config = dict(
    crop_scale_min=1,
    method='mae',
    mask_ratio=0.5,
    encoder_arch='vit',
    encoder_norm_position='pre',
    init='orthogonal',
)
Rows from block 6 of the encoder, named by matrix and row number. Rows with one number belong to one attention dimension. Each number is 500 + 25 x the weight over its row's rms, rounded and kept within 0 to 999. All counts start at 0. Numbers have three digits each. After the name is the row's rms in percent of the matrix's.
# q: attention query, key and value (stacked) (encoder.blocks.6.attn.qkv.weight, 1536x512, the q third), inputs 448-511
# k: attention query, key and value (stacked) (encoder.blocks.6.attn.qkv.weight, 1536x512, the k third), inputs 448-511
q.242 122:522497525477531511555475521489516598490517497468517498542526474514537513501499452499428490516497499470520510491474458513445566488517522466494516518483464504516517511480470477504468526488468521
q.243 114:519471481473476563437507492491492546508462526478484523502527481537487526521508512484515538508482479519537518477500478481524487515542473501530501497488486473445497517532482471516494478478500507
q.244 108:517531508527481513502519468513514489479503494511498538468531547530503519424497552521509526507500485492518497487502497443479481505500480495500497492504509482504451488535513506504506495504484513
q.245 082:529487522521495486516511509449518482544514432494493513507540514497500514491532509518511498540549523509517500485491533497514492519493483471553489501534461490481512528489494527526505471486526507
q.246 087:504509497514492495527462521476523483525445518503507485513478507521512517520450491473494500493518505508525500525477522533492518464480518489546477489505477522468518508506509491484491515492505512
q.247 091:482505519519527507519525497503526471502464452482499476506473500500471521495498470447460472531546488492511534465457482487498426539474502464465507523496481453505500497490476501506527536537505457
q.248 075:481475447546510454481472484468496494518565492508518514526503504466513476459536525448522515517496479484496514473507474482516490528465503488476504520515547489506489483511500514514493482503485499
q.249 064:489461550474500493543540545501469506525488465508491476500498509475526476508483509491572498534509487479521504548476451522476513511475475531520496475478454508473525485482472481486522516504495485
q.250 069:486464506566517474540467477488472461471526493512499498516481526530501487485524504461498489516502484516539483463462520478507469452506532481453484499500497473527487543519471496500508467504456513
q.251 072:509525488474516511514462477475520468493480507511518531477483517486461534507497457492510528505469487532532503494467513532489489529465539473444490502539492459464515531508481470526494464526460511
q.252 052:449534536480465494538524508477525502468498471490484505467504469503502526487479537524504518492497485473491518530488470490481496505493552501508507463525524495496526580447487499505467500459487483
q.253 045:493497478504438473486526509484505547479498479535516498545514465456503496531490494486530538462479534482448485517505489510493540498532522458491472531467497526522511500490498474457497511493469442
q.254 055:444501526497486485484535496482497478536458494489495504520509454488505528496452489504510501517510486475509493504505483504523503490492469505533534548502537509509478477484529509545501500481481522
q.255 057:533477505552507490529431498490475509513511503509499489541524477555515473472542574485503469488497494496483479481546506488519490453550479493493465481452452500533487474529470541457487501479519515
q.256 163:533458470518485533489529478517462511456489493512515491506470470551469511494554524470544497479511505488538479546431502532510494504476486546508506527482537484454501514504449496481503514485513538
q.257 124:476507518518461576459503492509540501454518503505503450495525492469510499538479490464514515492467521545475482522465459481507507521481465503477463507446494490515523503485486505495525523498474445
q.258 132:473469524485498486494497476507488514476523550479486502520502426471501491479453544499512490511534450503540500505491507507522543504498522488497504465461530517470498464483471497512456484532510503
q.259 133:506488502503484464448487537462545484508492509526495478495518539527517568495513512489536479519424522495512512486505467492512517516492490517557488478502535505506539498493494490485508509510543532
q.260 120:518476538523513541522534504524505480541491561496516513479509471476466477522462540466452505509482525493489477456490503537513510522479538517488490483497482495540496558552471498514522496500477472
q.261 118:481536495509514523490521496506487476531503431520504503522490486555500474519469531505490473495554491506477474496504480492505456583503526477477483506507512494543524512506506519493510473456505506
q.262 088:505452525495534516453507506474563506497515493502491463509475531459513485489543499502509489486477495487494539479522487520482540495494473487510531500452549494473495454521480497510461515497518484
q.263 093:476523499497481510514487474486497504449503507474494503497484496476522515499514479486471499520469447493500484467510510500520503455474556516550528486489524504469463460497497509506505522527531521
q.264 098:474523525521538467499489508497522498491538449461491537511507537501573500461509476465518512475530526487503501506498513487484516465511519493537493498524522539494469469492500509495496508549523522
q.265 077:510490520471511531492486499494501541484513527520488445510462488485515476439532462515479483486421503482505504490459475521484487486477470448486541492460498503476483497479470492496498513480485465
q.266 076:474437516493507449526467509505571505486516509482506540490508511538518488502485525493492537461417519453501515477531489493417499493494507512478530481492456480534498518486474483503451539530522477
q.267 075:562474496490517459501464486531518480468484528522516449489478472506510502490506509446491546479444512500457512507507489512481464488471485441512524507495482476502486477467467491492532499480481481
q.268 075:521452460511515462483482473475516506523522493502500499510500480494517519467453515527525487483484518495495507508501517529512498501484514505497517514485559460515511563491501467471444510505473512
q.269 071:493505492503576506478478517478554449525465450477509516537521533475481491505557509577486494488528484479477472540439508484508549479527477481510509490524517515498503472563498534525487489494535529
q.270 072:557485512531487501517514493521478497496484506558523471505492455451457520505518482491529508464488480506523444458501460501527459478517512490539466519475492510479471526499479497502505477462484474
q.271 079:530472497493496489435463483483448521493523503537486479482489508484513444500478529497495543515524512478478495538521474500511562521526518517478471474522541501494497480519558503479517504531506497
q.272 132:491536459509480473537510545476492458490571518532491503514537439450522450471470508510569530502518461466500475490523466480506486492470479518501450499489473501531508454500493500515446467491521522
q.273 128:501497482488485467487540522504491515488506509504507475537517492520530530488489543479529494493443532512524501524503521504465520519522450482488520491477484547478516433478504522482540500479497514
q.274 130:517510481545558498493531487498445512466488503505461511509492480510531476485488500498484495495510504544484537537500492514479468486556481488501479508516512512498507504446514503494503534494498551
q.275 121:510520467508456493478492498500536486519550496455497492518491542509463524512487544499530525509500464527507513561471502538457515529528530538515479523514518524527476525508539496505525474497512499
q.276 118:466470521497530514478515506487404518490512499486486491469508512506538442479502478524502497522492524519450562500537521507503533484508409473493493461504481531522527503472514509531505483493483488
q.277 105:509512473471528524470483474525522500456483537469507493498511511509491523451510479528498515506460532551470518546480541507490514464470516478467497544508487489475524522472494544460504530469496484
q.278 108:534486484492482472499502515495526500492506497509513491490489557538532555476515491450517515537458517510508488512479535517484462485491496514432506570438495471506525476489467485508444507456467482
q.279 103:459505478497533471491464490547472503450484482510522520476476483520485464476475502503526538510479542525466490520523472510555507518547505461508522481517494478489502538501511510501514530513499504
q.280 093:509518506462535480500473493438519470536509462474513502548487541516509487490534471502482499484448510510498508526469512468450496469483525516504455529491507497528479531490524487513504482495513519
q.281 074:500478436508512520486476513474520480463551545529516482488498524500477499490537497477500490505510480491512488477495520473530496555471508509503471497528519495528490515493479520560473514453479544
q.282 081:529485523522489448501491510549520526431474516541520497487493493491478550543501517464546506490492506505504506515488485468475515495459486519506471523530481483476543531445456482513478513473475522
q.283 056:487518451521480518494522474481483469502497467530476547535509528452512495484513488516501473518497441511485502477488543472537516515500505473517543496469542507520449485513460473479509536523483522
q.284 067:509495518515499490499470534536565500497531499527498483507495521517476478505481500475516507487519502513510543476496455460430485486502451452467509498507538525494520504484484504539489468459518514
q.285 087:522487483499454538490500501513489552465495574485521475440492489474454488483501516494505483471508527489510522490519479505492497510538483500465521448490475519471542505492537487516499513486513533
q.286 086:487487497512520455489531506532470509526509497536508500524496502452513480490484466470469501529471447537495481579508507474508519514479494480480469516525511482506505489484505526506495486504485448
q.287 059:453520457517542453493485474505540476509518483504513557544502538468505471517520457454484509516460473489529494561509535479454521473475503527492463499537538482503487496497478514505454488509506501
q.288 087:466509532541502453462517498571492448511525503497495513498469520524536494526522494497536507517490466457465508457613498483507487434514499485471479484510501488531508518497524514481484518485484515
q.289 123:515510449526468523492458525506531531479467468479490514505530528484491497481483572494506501522490552511549511524455470504529488467493516543523520514487498513528527471467485515518476488506539474
q.290 123:479549540500517536505542503498444542478506527451514525488494485457514434512495449521491514504493483485497505529508510456504495464482515510527484475476497500494536493469523487542514563486519481
q.291 127:514467510497474475473498568476483474547493484521512527444504479504524482473502487490511483471511520532526513511552514481496540514479472516476448503522457518491443500486551510528463532499480504
q.292 116:482508516512470564504496526550539519530523510490500482470493492569505504543534548502503509567506464520512510472529548486498449489474512441503506525517444495494491518507521501503483523487522526
q.293 118:487504494496541506541470508490459522479536480541497525482516538499487509516504519436543448484502472509503491485504506505468490453497524480488504515498503499486507467484524504519486498489493505
q.294 101:464508509497481509479500495492492501488551492502502466473518535509506487476464483477500495513472495498484506471492461509493505512502506493510454502504502485488514465558512494492501505516480538
q.295 099:497540529498459528490488505506486497469502535494492511500505487485485522505463492424540503477519512499431449524450513523527520508554492464505507510541516512500475465532520506500475492520493520
q.296 100:498565589484480544495521489478424490537509502504509510485501517486497452501491498486436512518451508531526488458474487511474529466481479460468505482458478568505494501534507501452482500523531494
q.297 075:491483484448503538493460442499447496468490565476519480505510516445473508534488527499516521499465507494514465489459475506546505488516496492528520512502461473454518508549494500481491503503520554
q.298 079:522508492513484455475511494507473516487512487492474501540493456535503508509450492477539529517494478499492472514485470508515491501464524516535491530486513491485504447495463496480530520503461499
q.299 066:460516513466539481547514482518448476524485506472526523508513498507511512503467517517438528532481497522508473533476512475559519492522530489488507484507490468485541455573544547507515479485503529
q.300 060:552476513553519505478500511492476498478493502529489521495486508465513517519528495519511520511582465501477480466478513460515510536520503463529501502502542489498464453521512490486507546519509493
q.301 083:514493500489530516469451495477501466506482538483509491482479477518496472508497501502470545496488540432460455500525480498516489503492489498508538486472500513531495489540526527512487565505518479
q.302 076:503503466509500510468519512486512500525486484496507476483502482460466451477492479511517469465506494513471482484538477492533464492543507474516528496470523527516472522472505513486521510507515492
q.303 072:489493530446518464535517506510493505465462481466470512537509492512472499501437531478509531502494509532530502462452494442486513583497515503492467521526503493455555507520510484460528474489551496
q.304 125:481483483515523527507494526478453479494515505529506528524509455483518523482486527531545524511509509515548517481472553528503517459441519453523521490517492489543525465499535495498461502441497482
q.305 121:484476490511502490522497551512509530442485453487517478498501450538487508492517560510517463468462526506477499515458525521522492467511497439510517463488484524480515542469518510474531499506477506
q.306 121:513463516495538519513511527516445505456462489522493488494516486488476466548508506496487507484490485540463524495527514515523504464512458446530499498514523518523519524489484474441524511497505536
q.307 128:524472528490546506504481513512499483481476523468517495475502505473520511499501558513488495493509485511451484458504488496514499513529482511494468504497526522500495550501544499488480530481504510
q.308 118:502523495515483477514483500482501542492489501500496503499474480526499502489516524458502515494482516464497482488478453461515487505531485474454533486528481486465505475504491488463427502460511479
q.309 116:508508561519505474557502489526487476515520485507502502475499485452498517480496522472500517504466524522513464470489518539567484492477529467496530529512433509511526514508542486469457528513468523
q.310 103:505502491558473497543515497518447474486538504502486497495504471502519487530473514479457524522524539522485481524494530523541494503482485513478510526451496500518496503497513519517521491509460492
q.311 101:485449523458532450510490451521525496492463489515493513481514479517507475488475550482505499525491466487517524485460523458488512522474516494489511516466511472491570512501477459485503515460519460
q.312 081:486513535491507503510503504497456506521508484493497500493514475487563461513470487487508543487524494537520499514490479523553493464473458485489511526451483519511512516486506510481502547523470509
q.313 085:488466535472490476533536504491479511526499524449489508531467503492486449522489494486480492484446492506522521479504496477461513496517544531493464485493514517495490496514513493504475466482500508
q.314 080:519482531522502463480527561512478503508456492489513473503486465492518511468471516526512514472444537484469463493486450530508479552486477534485537510470514479551513561553539497475479497496474496
q.315 072:527522509473504532495489486466531508443462509450491508510480483518504507487488497490518514496517521463504499476493507523493469548494528525506491494495477500516507506503491463464534561490505492
q.316 065:538521546510469536517539492519534508477482502508486522469503490491494527495521513529500493515498496511475536503466511533466480508521469481480538481506517496505483492500497499446541514486491494
q.317 072:470483563528575456531518506542541474508489488492484522524508510529507499504517507536486485539491463524458516548497531501476474515503495446484512502496469502581497484518489537510509485471488453
q.318 055:466485504520504505489530517528554507489492478480472482505518478558527506478489491511507482481523562482464503475465492511508478495520468441518529529512480542502480514461457500503542485497462499
q.319 077:463517527497462487525535511533515532445501492483476536505501510492507510496490531508529526524479516514507526505495508483460512525507491482494524478531461498482501503466504479501503521514527507
q.320 121:511500518487503465522503537515505495453502505532498514501500499555474481492491481567470483524478508490470533482491518479508496491500527471483477523521481502509454481513530499518474511508470487
q.321 126:481534518505473503508518486481576554487504472510514498548494476550490484542500524511542526539520532543480497520517502524515480533498514549496509450454473550539521505496497518505491479497500539
q.322 141:512523462499499508500499530493492490547505492535532487532480514506478522496514497534566510456522492529485486445476476507503502472532540467490526509499545472486463478474427517502460495504513544
q.323 135:452505484539523502476449525534540512500506485489496536486497469505479474511504452497460497503496483508489501484470524482550498513544500479508539460465520470563504517511496502484512505461465503
q.324 124:520521500533490494532501475520525526501495511490489531497499514495494532448502521523525551540514476525478524455531504518444504540494513472508484561493515494476525524499510494493496487511462503
q.325 127:494476500506512521498544491489520501484486496482501513484477495477481542491525502495563504519522487479494526471542486559526526473459505460492529537495479500503495520453468513499482500507495494
q.326 121:491446496529491504518521456464450481517500479453481525499461475526541543546531514486523474520481542517498466463499488516458551512513531488507480519499547486521540473484504510526513502525504482
q.327 120:458539484460503524506533497512467493516523518489504516458519533501512486538509494475492527492490485511455524479499508516478537523502481496540486510506539533456534529528509473508506505509488526
q.328 126:521489538512497448542483496486520499507533477497507470494477483518504508510498487514508533484534534484544495516490535500531529505491499512505458474463505488490469518530502499441520506455480548
q.329 121:485499487511470516473519425555492480490537506518486474498495530499542509532508537463517489494490484471505478460484495523470488485470491533540514564464508539511473529495449511521519488504544506
q.330 111:489445486491487475493476442498524520517548516540503526501540500467488510477488520527496504492555473487518444498510501451521480516498492492538489505491468496490512510506524491515497508516493463
q.331 108:495481487494557509492475508495522539525454494512519495469499505517509523496492453497501502463475524529478517511531505494529468508503476469485480553498465524476479533538496526474521496484508545
q.332 119:519519506485481503503486499507462513480547474494492505476497496537518514488497549538480478503519471502538528431501492529489490490488503536547422549536505518461486468479502476471492526493504462
q.333 109:468527477503480504501465488497530519529475454530514464448501457510519516473527522517473487538490520526491512512488477504515483481466490471446499517450466499505490494535503509503509467509522496
q.334 103:493531525514527508509501475482534551479536519486490541469517505491587547526486519476506488445483511479503477488540514532487503518482511508532480501473531506478500480490499508491530504519471458
q.335 101:490494510462483494525511471528473495471475490521526499520499516519491489506446483486493482526487496510509509519528493564504475514479516458477525531491520530480495515509507469497515495487547509
q.336 110:497529473454477483507519485485489482474459487494496516524485527548538524498499537518520464475440474504533506500519517507544490514530514515460468502544534517500483508497469481493495481506483520
q.337 135:509548502480491467523527485488534459460513501476517518519526537491463520480470468511443537507485448428489494530504469521536514481514544483514464501478507448505503514496545457499491459488509479
q.338 129:519507480502472481470558490493535523479495506471492508510489541516471499493524531476503527515500499458502492477533467500517521535472511509514489543561446456494522500482497496480500506456510501
q.339 117:493465475506527543535491431494456518524470521475502498469503494521527511484487478488493521505498489528499472462506489509517481528504505531489522494533524514518507477495494508481493513512522496
k.242 118:486472455488471500483489472515519469441474498451499477523482493463499492519487516521501513477546486510465526525485495489467508532510494500483509507466488507496466445481500543517530481502507517
k.243 115:468479505537467503527426493491538480550492498504461487492468516512479458501518529467492513525489430537510536529513517502532519504523521505453492482490481477493501477522533494508518488493499523
k.244 116:478507460517486504512521522510495484502518481488492526499511507532476504470505512477450513501497515471487485507483481436478502494530501533479487488538511479492506529504526530489460510499522486
k.245 095:503530519482472466523504506484512479520515517514511499482483509538526515488508474485510461530501471493450501529523500532503486563494470569488533496492474493497527441480549478516515534503519461
k.246 087:510498535491497510496518489506530480495481525516487527480479499492536515528505466493483502512527513535515492509494508509531495501501502481457503529471487504461548473467482483524519554476489496
k.247 086:484533495492566481452467510502539492485426495466483504462509505527507503537518488448487493495506526488475512492488532507483494495516533551530497522448433554498489551555475525479523511514511502
k.248 075:501497504474512497513467495488502486509509464484489499496493468484526463548483486441560506488500474469461543518520504552517470544465511531517500504507461505504496509485493449491535476536491478
k.249 067:443482481492542507552526492505447527531511553505474499475508485524462526495473464543472487499498490506512493491472479463501506483525459471523491522486499449482452525512463534533489527478500518
k.250 063:493546448504484486475517499500504501478438491486510506457481486478559438493554527436494474537556535498450500490504523522518481509466505470525480520480506503483494506490481508493527511523506486
k.251 070:440496496531492521460524541490554438461489450465520498481501513487523472517556496487512459476535506500495450500557459520527472469472531460516492512478452504517437508495479524529508498480488526
k.252 053:504503452452549496500501534554511495516489523502496493500479550502483491524521445500521472538481452497474511472517527473456528519489488480495556509526527496519467538479509518484545491447516544
k.253 046:498481502459566490528536523472490504478524524544491492522484524515445466510462472462520542493495503464502500522490500497477533498495508514499461487518515466517504483495488483492479531540528486
k.254 062:496429525507511476490509459536522477520511505497469523478520534516530530490542579502528501517497513485535471505475540477489482482494506488520495460482557511550513522482508488463479494491518513
k.255 057:537528463518493469520489464497528570505496515538479523488477455494494487489465489475489503501518509495539535522464539532479516487497507520443490485510511486465525470522486468480495519531485481
k.256 103:515571503502492480541503517537481488453503529489501496493512490480516489489508497548500524502506545478563457530540446494562495510537435538457515472494496519504493544497482498492459512475509520
k.257 123:467530555475442510504497496520485502510481466488513524536503541474495517516520538468566515517492511494499441547493505493503471486534512501503501477516482500501529491500483512516492471458513479
k.258 127:508512480535470538491508545526556530493496520514480511510503497510485442496505481534494488484446485524506505498465532434529482524553503517507514547536534471481490458497527481495487449486507500
k.259 126:481518528520525493529511505509513513514460505496497525524520535462511503506496535496516504523522464506508472481500484476472475467490500514497491483486448505549552511526534497493503479510457494
k.260 118:472463446482460494512522529501476499512504507485509494512498478509473485445525478524449535485515480479500507503538489553545504510476556522488479467554475479504541512504489511473506536519524492
k.261 114:508462461482505460494446478578517505455540469510494503542524504556522525513450485484485509532494490499472489477488498549480527500507512486544475551494507517494506498510464510481478477510505493
k.262 092:516548520500514481492512523515483480537440532470506481480473485487496426469474505508460508495528492513497506479468477473500493480548474531490465496513489476445475534549511464500532510481517488
k.263 098:501533524507491495508476463495509516498538474520508495502519489467483468516466524555499479511500486503526467543509480506506502537505432525552542497456481485477488522468523484487479487494512541
k.264 099:485491545524533527537500491473444502475529553519503502483523486460483479522532489493517545498454453445508460534500513503511510507469477562487483540470465525531526451474537520487513533518511494
k.265 075:511510517513517562484461530578530476462458530494493515541480509470513439524440505473499494503515542476504532475519487502476478539516517510490486484521478503445493505539459517443505493501514457
k.266 077:486505515467540527497457532435488524540489523482489518518513526506484485498465466519498476488482516535488510507501473527492558516454505490531495527521502466521550569502486525522471495530457449
k.267 072:493469468492472500471452515593497494519453495516515529510469470514512505534443492485519464512504494501524513507527525502418475546517419488491461497502481469447499504542464498506529484515487506
k.268 078:504488504473445500478510516472519515503482512518465502483488513547516499509511497515470500525503496556458524506516533509542510513493563493491494481562546495544481531483513510494462479501498495
k.269 069:521466539522519501526484513491529497499558518534497485500492486479470496483510476513413546488528493470501521487490479487515508490490521469498518479487474508505504477461557501528506493511453486
k.270 071:492488501485543491488458486563560458502482481512492491511490517505520531533478516505528434486498494500497499506462492511498447541515468470506493520440486472483490494508540471518518500535515485
k.271 083:470515471479489527483559504484466507489479524517526469504492467525541502485498491467517458481483476480443528524505505533505511493517505536492500541538531503485500504506533496511490549446489510
k.272 127:511471536543512490483463545485472501532534501537505509502536520495493476488447466516484467534494474544534472534489517536518520470510447491511438486482508501513528466511494484501502505466486516
k.273 133:501426501494493486529475544509521526483460444500494501525497543502494509525489470521497499499495500475522496450498514510534522483464498488502480508472429490537501477521511482456524550441520508
k.274 119:508511476505496468468478504504473519504459506468476503479495449502474478518467481511517518501504484540474490448501456538489501503518506479503484514491470465511510530528497496500547516485493468
k.275 127:458510506509528500499538525467527509482518527467515465527503466506497498464503459507474504495503504495532491478543483491565492480524494442503454480493473511509477502522498490500487455427479484
k.276 118:445515508534477515476479479478480494576515503514500552476536492504447473534527454463533494468444522522542481516493532535518475500545550524459478502530484477532520508480541497533473536515464454
k.277 114:475502519500463484520528534527513466487489512511528487513499522489534499540502504522487479506458482510501489488531487538465489466513492550477490477508465537532515535497414480514540464480478570
k.278 109:486494509511474529510518535490481518447512508536471501538510469503514495472475512502497496571487549551516497485524494521470523484528517469520522532514514524490494527471470496472481508477484468
k.279 100:509519485555506477437458461512512418508496458490485493463510531498533505497510532530474453481505434498517505498507509477500503493462504520516516542469483505497493518520480516489538498440501500
k.280 089:457521511525480472499508496511524469437501476488497503544490486477478509508497527484489492517468534540483484499501484498462505477473471518459510516494509544557475474466491533523509496492445556
k.281 076:530515523521527444509491534503520537486473490505532517557492473451483510513520511504502482543503525486461486476463463487496479541459456499460480475524503424487501505506510491464485508504539503
k.282 088:494520495520454480545522526526497531500449528517484474502499475500484525529509528536529476496526474494551439507477466503481425546520453518540502521469503482469510532518436511499527488497537522
k.283 061:496520535478482454498484538495556505481519457501483530505497491464467472543504501537504530498483499521539474522539475451527507533522503494532483469485540489480488500510530467490493479475516547
k.284 069:536464488557481513546486513561502534473469539517491497546511466474506534512509522487514543499497522501525477491513487528495479531510491505525466504504518496485526504514467510497493502552508477
k.285 082:495522483520482513502500533502503520490464515488487481493488507528497479514512499486455523516479472486518492516528521508542448531511524539495485486495537500491498519547490490458513512474506512
k.286 089:534515490549533538525563481485475500473487463506505485491506474462558508529497514496473466503507491502471525472495475464507458512473473498478496532547470524478491490501478506508540504495468490
k.287 064:519496543510516473536525479484489516486506486537487508479513464469492530498539504523479490528516493567506508488509488502521498517478469502489514510500527514504492512474488501528544478532451541
k.288 148:489569427527501465524493506484519498479474463525506509500496576542497490519523523512519486480488481494536492479502481484501476530457494521544503533527466506491492501503583498510502464502493523
k.289 125:494566527533519502480475545491497537513522529503497518450496518501504519473527501545511524461476503510499523497519480516501531447531496524454469572517504476506454528482485499495489475527486390
k.290 127:540469518463514508486513463523474490517576512472495506524513493506517479488536471494482471518503508497474469525485555517506490499451491482528513491520486560513477505486506544506478520531494525
k.291 122:531447519480496529536448517494483504500456508516514471527492555465446513517478495532457472475503431478490512498553509528486524530477502483526522496525540460544488500475503542454512495477524497
k.292 123:409513512501499478517495481493517531510518471472492505501472489497464493485483500536545531522536531531524543445543515517492515505518498460535517521499492510523491532508490493482518498533527486
k.293 128:520499524479513509493541505506500486504495516500492512517471536486501549527499546512522534551497474517520479481460482515525499472516475516450468473527528514553545504487513500505510496484502519
k.294 096:507513487492454477479498480528491525479543478438503497563508470492467494513476536456473496504517477528498502502528514500504507509467528519510481508501538522487555558500530523494473527497512509
k.295 107:506522530528464506483547482507475474510490547496503474528532548507504542504530496567495516473496443477526495502501570447527456435500480491505483501482479538437524476502489476494490502499529502
k.296 095:489510516535523547484463533519522505533471504484501540505503554516477509486507494466458493472495503484513521492511499520517500525483578484487505477491495490481473519495507491514508497514478525
k.297 080:501531472538514476487444514493556495523466465495494498551500501494476479480510507582461441460537501516546534514485524483513484486505476466513543487459502510463525514494490477521537508499498488
k.298 080:459510508494483509458499502549525518501515493511506514521491507474481514485454518492565471478515484522544482496549509519490518518541476451533510474479505490449485519499509528548496490498510571
k.299 065:549467485548530525463469449454507482507581451484512514520482483482493495466519491484488461488509501506495527530506506504470533451494516461477545468490458537501473458462486524495521506495460502
k.300 064:531529471494515485514487529509514493483517516488515478518494480466495474548489480509527524484485505440528443550496461465497462484538428514551494494477498476485539473473520444501485509515558476
k.301 084:467491527466534502463487515503448497549513502493544523531490519510487471501484449494516452478487471476459503456527488543480565445475479450505508502520519480476523522479543496512447514512460507
k.302 077:499504502521517484482456513532556460498472453494485524462499565502499451494464544497459489504470458500506497488505497492529479533488502471517504490481495510534507502508551489518504514503477531
k.303 071:517526492540513510478480493554493514512535481481507488517505485493498500503503528485509520453503525471498491506471493488493507528481516531504472479482454523558486514456476539495484518520527495
k.304 123:477516526513459514532459521461505520494541458507491490503475502516511487470535517516516463536494480492506514468475498533495486467485542529513489517509464510483525506483454497461496488499461500
k.305 125:498493513471494475535527457503462466514468508495481509484519488504481491484523491488493529535478484464482497526509544486534473486477500557508519489487491496484473504519495470464513492519478473
k.306 120:456475468496468525511510504522461496500525521487492480479517433506528488524492556480544469499459537535444533500515503495478523434499499558502477554535531479514500464515446517500514523482472531
k.307 119:562521470521465487491481499520492482499476552507481489484489490503510462524496525554531492469473460515521518496515484471503513457523506512479528495468493472492516483528498502487469476537499565
k.308 117:533516484503459505488521512521508451489498555516509498494506464515499491519525484505502508531516538506473519485487520475510489482493499510522548555540493537501500462459477546474469488478546490
k.309 117:484482478494493451487513492512506547537527478505484474504462490503446472520456502507488482489486489479448496537469496459500487503498463457550513526512496495475523525482497505487493522500547483
k.310 110:538517485557534511469487493517482564526548456461509501535471527506509479474450476505490500489522561468507499477539500527523485468481472472501487479527517497488538443520469495539494477495522515
k.311 107:491496500467492454500518528482508567502494475481501529486476462489488518528471523502543506486498528491504495533517483457477518535497500490495467485505566498514467540486467539454461470470510525
k.312 088:514469504561533580527447519530464512527506486491500483487473478457496449541483472522485462458505489465550502524518509524511494509501530528544479473496466542472538461517521482477495519500461482
k.313 084:514501493501488527541474507468484513488451459508501494516493527476454472511486508502475516516519534520505515494492470480510522518531513520478491500523487516514501520493468535500544483517454518
k.314 075:476492489496451534461489507478514493528511500496485486549513518547492466507507500474499511484527500453461490503485520500492482497492538472521553498510450501549492510457442520498477470485525436
k.315 071:463531540474505501451488503525458473507509484463500506530507528507463511508481497484551518529469495503480471495525497520518531485502506487505464486488472498541477522487529495496454508543504523
k.316 066:500481484486430509495488501503510455498519540492464483456495521539506497473489491483505562531490512469539461550518499461490484505575483520524495486489444522524492478530446491473524464495550509
k.317 078:529482504503463509493497483488479503501526502498493519433492534495493525481472505495456568514515518541540515506527492456477515476552502458469493470537469520495469523496473516522514468525469489
k.318 055:502453554519494546504522505516506465523549553529499494487502512494482551481501493504486595477498492497515508487545533550539506506501555511481481435519478534516503514521517506487484481486523472
k.319 081:507502505528476498507492498476529501478533476468449492497540498489484517510509527511498537499478540492527448526485482473500454538489503489538498494470505532514534506491423519506520449497532488
k.320 132:481476548470481453469538466538504547450463490505535530473505508512518501458503460483497497481568454514473492493464502505503532495472506475476540516492499539519510501504435518460537484548513546
k.321 116:512515496513528454548466506504483554511498516519512501493522471498516511505478484499520483513532466497467537508525450502461531444491439489456486508504461520517489517495531445507533469461518530
k.322 128:528462537500518485514508556488477506491510488512486486505538516448490505538486468556468477551524493450521483531450498530475494470495485463524509509443468519501526497503553501492524491520512492
k.323 131:510472483479528510491534493494462477509490465487515508478495525543508491573480470505500505519528472500485533515510499517544538448433480468492463504509541534469479487519484529547463508485503498
k.324 130:534525427526476524494481493481495461486509518507525492493535475546490484442456523490501460505497514464529542502551479508465479476482485500515511475490532500470533496539517499502520490528505498
k.325 133:479509484510520545495502521543539564444478572493487524494500508486487532499491442527454525484527456497504513526492505494534462465491509464494495499500515436500544498501476500499542494500517491
k.326 132:496490481512508584512511498492506566513486501486504468486501442509511473532493482521507487516500509476506489532479468529491490509513518521482502494535500507457480512519523511502527514539492472
k.327 121:506519506474449484446500454455529502520495503506473503491480449543542525563531505486503516506500537488514492524470503488482537520505500494471514471480518516487486501508475498500485456502529463
k.328 118:542480500526490524477513518513529506480468467502497515528518509521490475510490477556500519481483521519467488505526495558488515463504511558483449513484514543490427455514487490501513482536549493
k.329 114:497495495494476551526470451486486485474478480493492527492516529499525514461517471501503530525539521511459502525528474513511551476483505528512475535480474510468514512465498493532527509462489506
k.330 111:500488529470528505490506502486478537491542501542525473540483526537532461524540488502505535494498504504494484496547483518513488508522537505486474529452449485464506466461528572482460553503466502
k.331 112:511502508494491499509481527455523533546510482459500470510498550486465532452486505553518472480472492518531492478548490493502484514499500524493490496489492478501483473488490528497505515519457459
k.332 116:486540472506515522493509484524496469520500532475469483481500473507531482549497497552511476507461551519507474543523515528459492493472494491486521521482518468498453505516445508515496494468508431
k.333 103:521494498471503505513496503537471484512522508499529516489505511472504496443554515537497514494544531466472507510511469481520485457550502470516478489490503498522545545526487506515529473475482501
k.334 104:507495535438490534523536491523548501520499524468488504518511536531494463527507485502465507490499488529508500502487459504509494470528494528528454522482504534495524522512518521494531494467514483
k.335 102:506489495501471517500490491440479477496489498499506493508496496504517512483548481517502541492543525488532476528528473498484549445503486542529508527557517507522480503482496468518517468501470504
k.336 133:475484528485536500475495499470496467502493510495461497479486479438475500519469506536511524503487479460486498479529537481481476506468534502547476496485484442520553459482537504489500468494470489
k.337 124:538594476534441513459536520506502517515519483519503510542507527530512507491511507512487510502484505483501467520505464492473461476489507491430524477521450489504500513495539528510525475507504515
k.338 121:517514524553500532478562485515512480496536498508474510516510481525500480467510469497533534527532487523520528449483472491500471511484511468560538452480495507491529477494444544537477486463492476
k.339 114:464509475506463521514468470518508494480487537491500488526493522539496499502501496467483495442483505534509516517496512482495475518529510495516507477502541520494505504543490494570507504489493548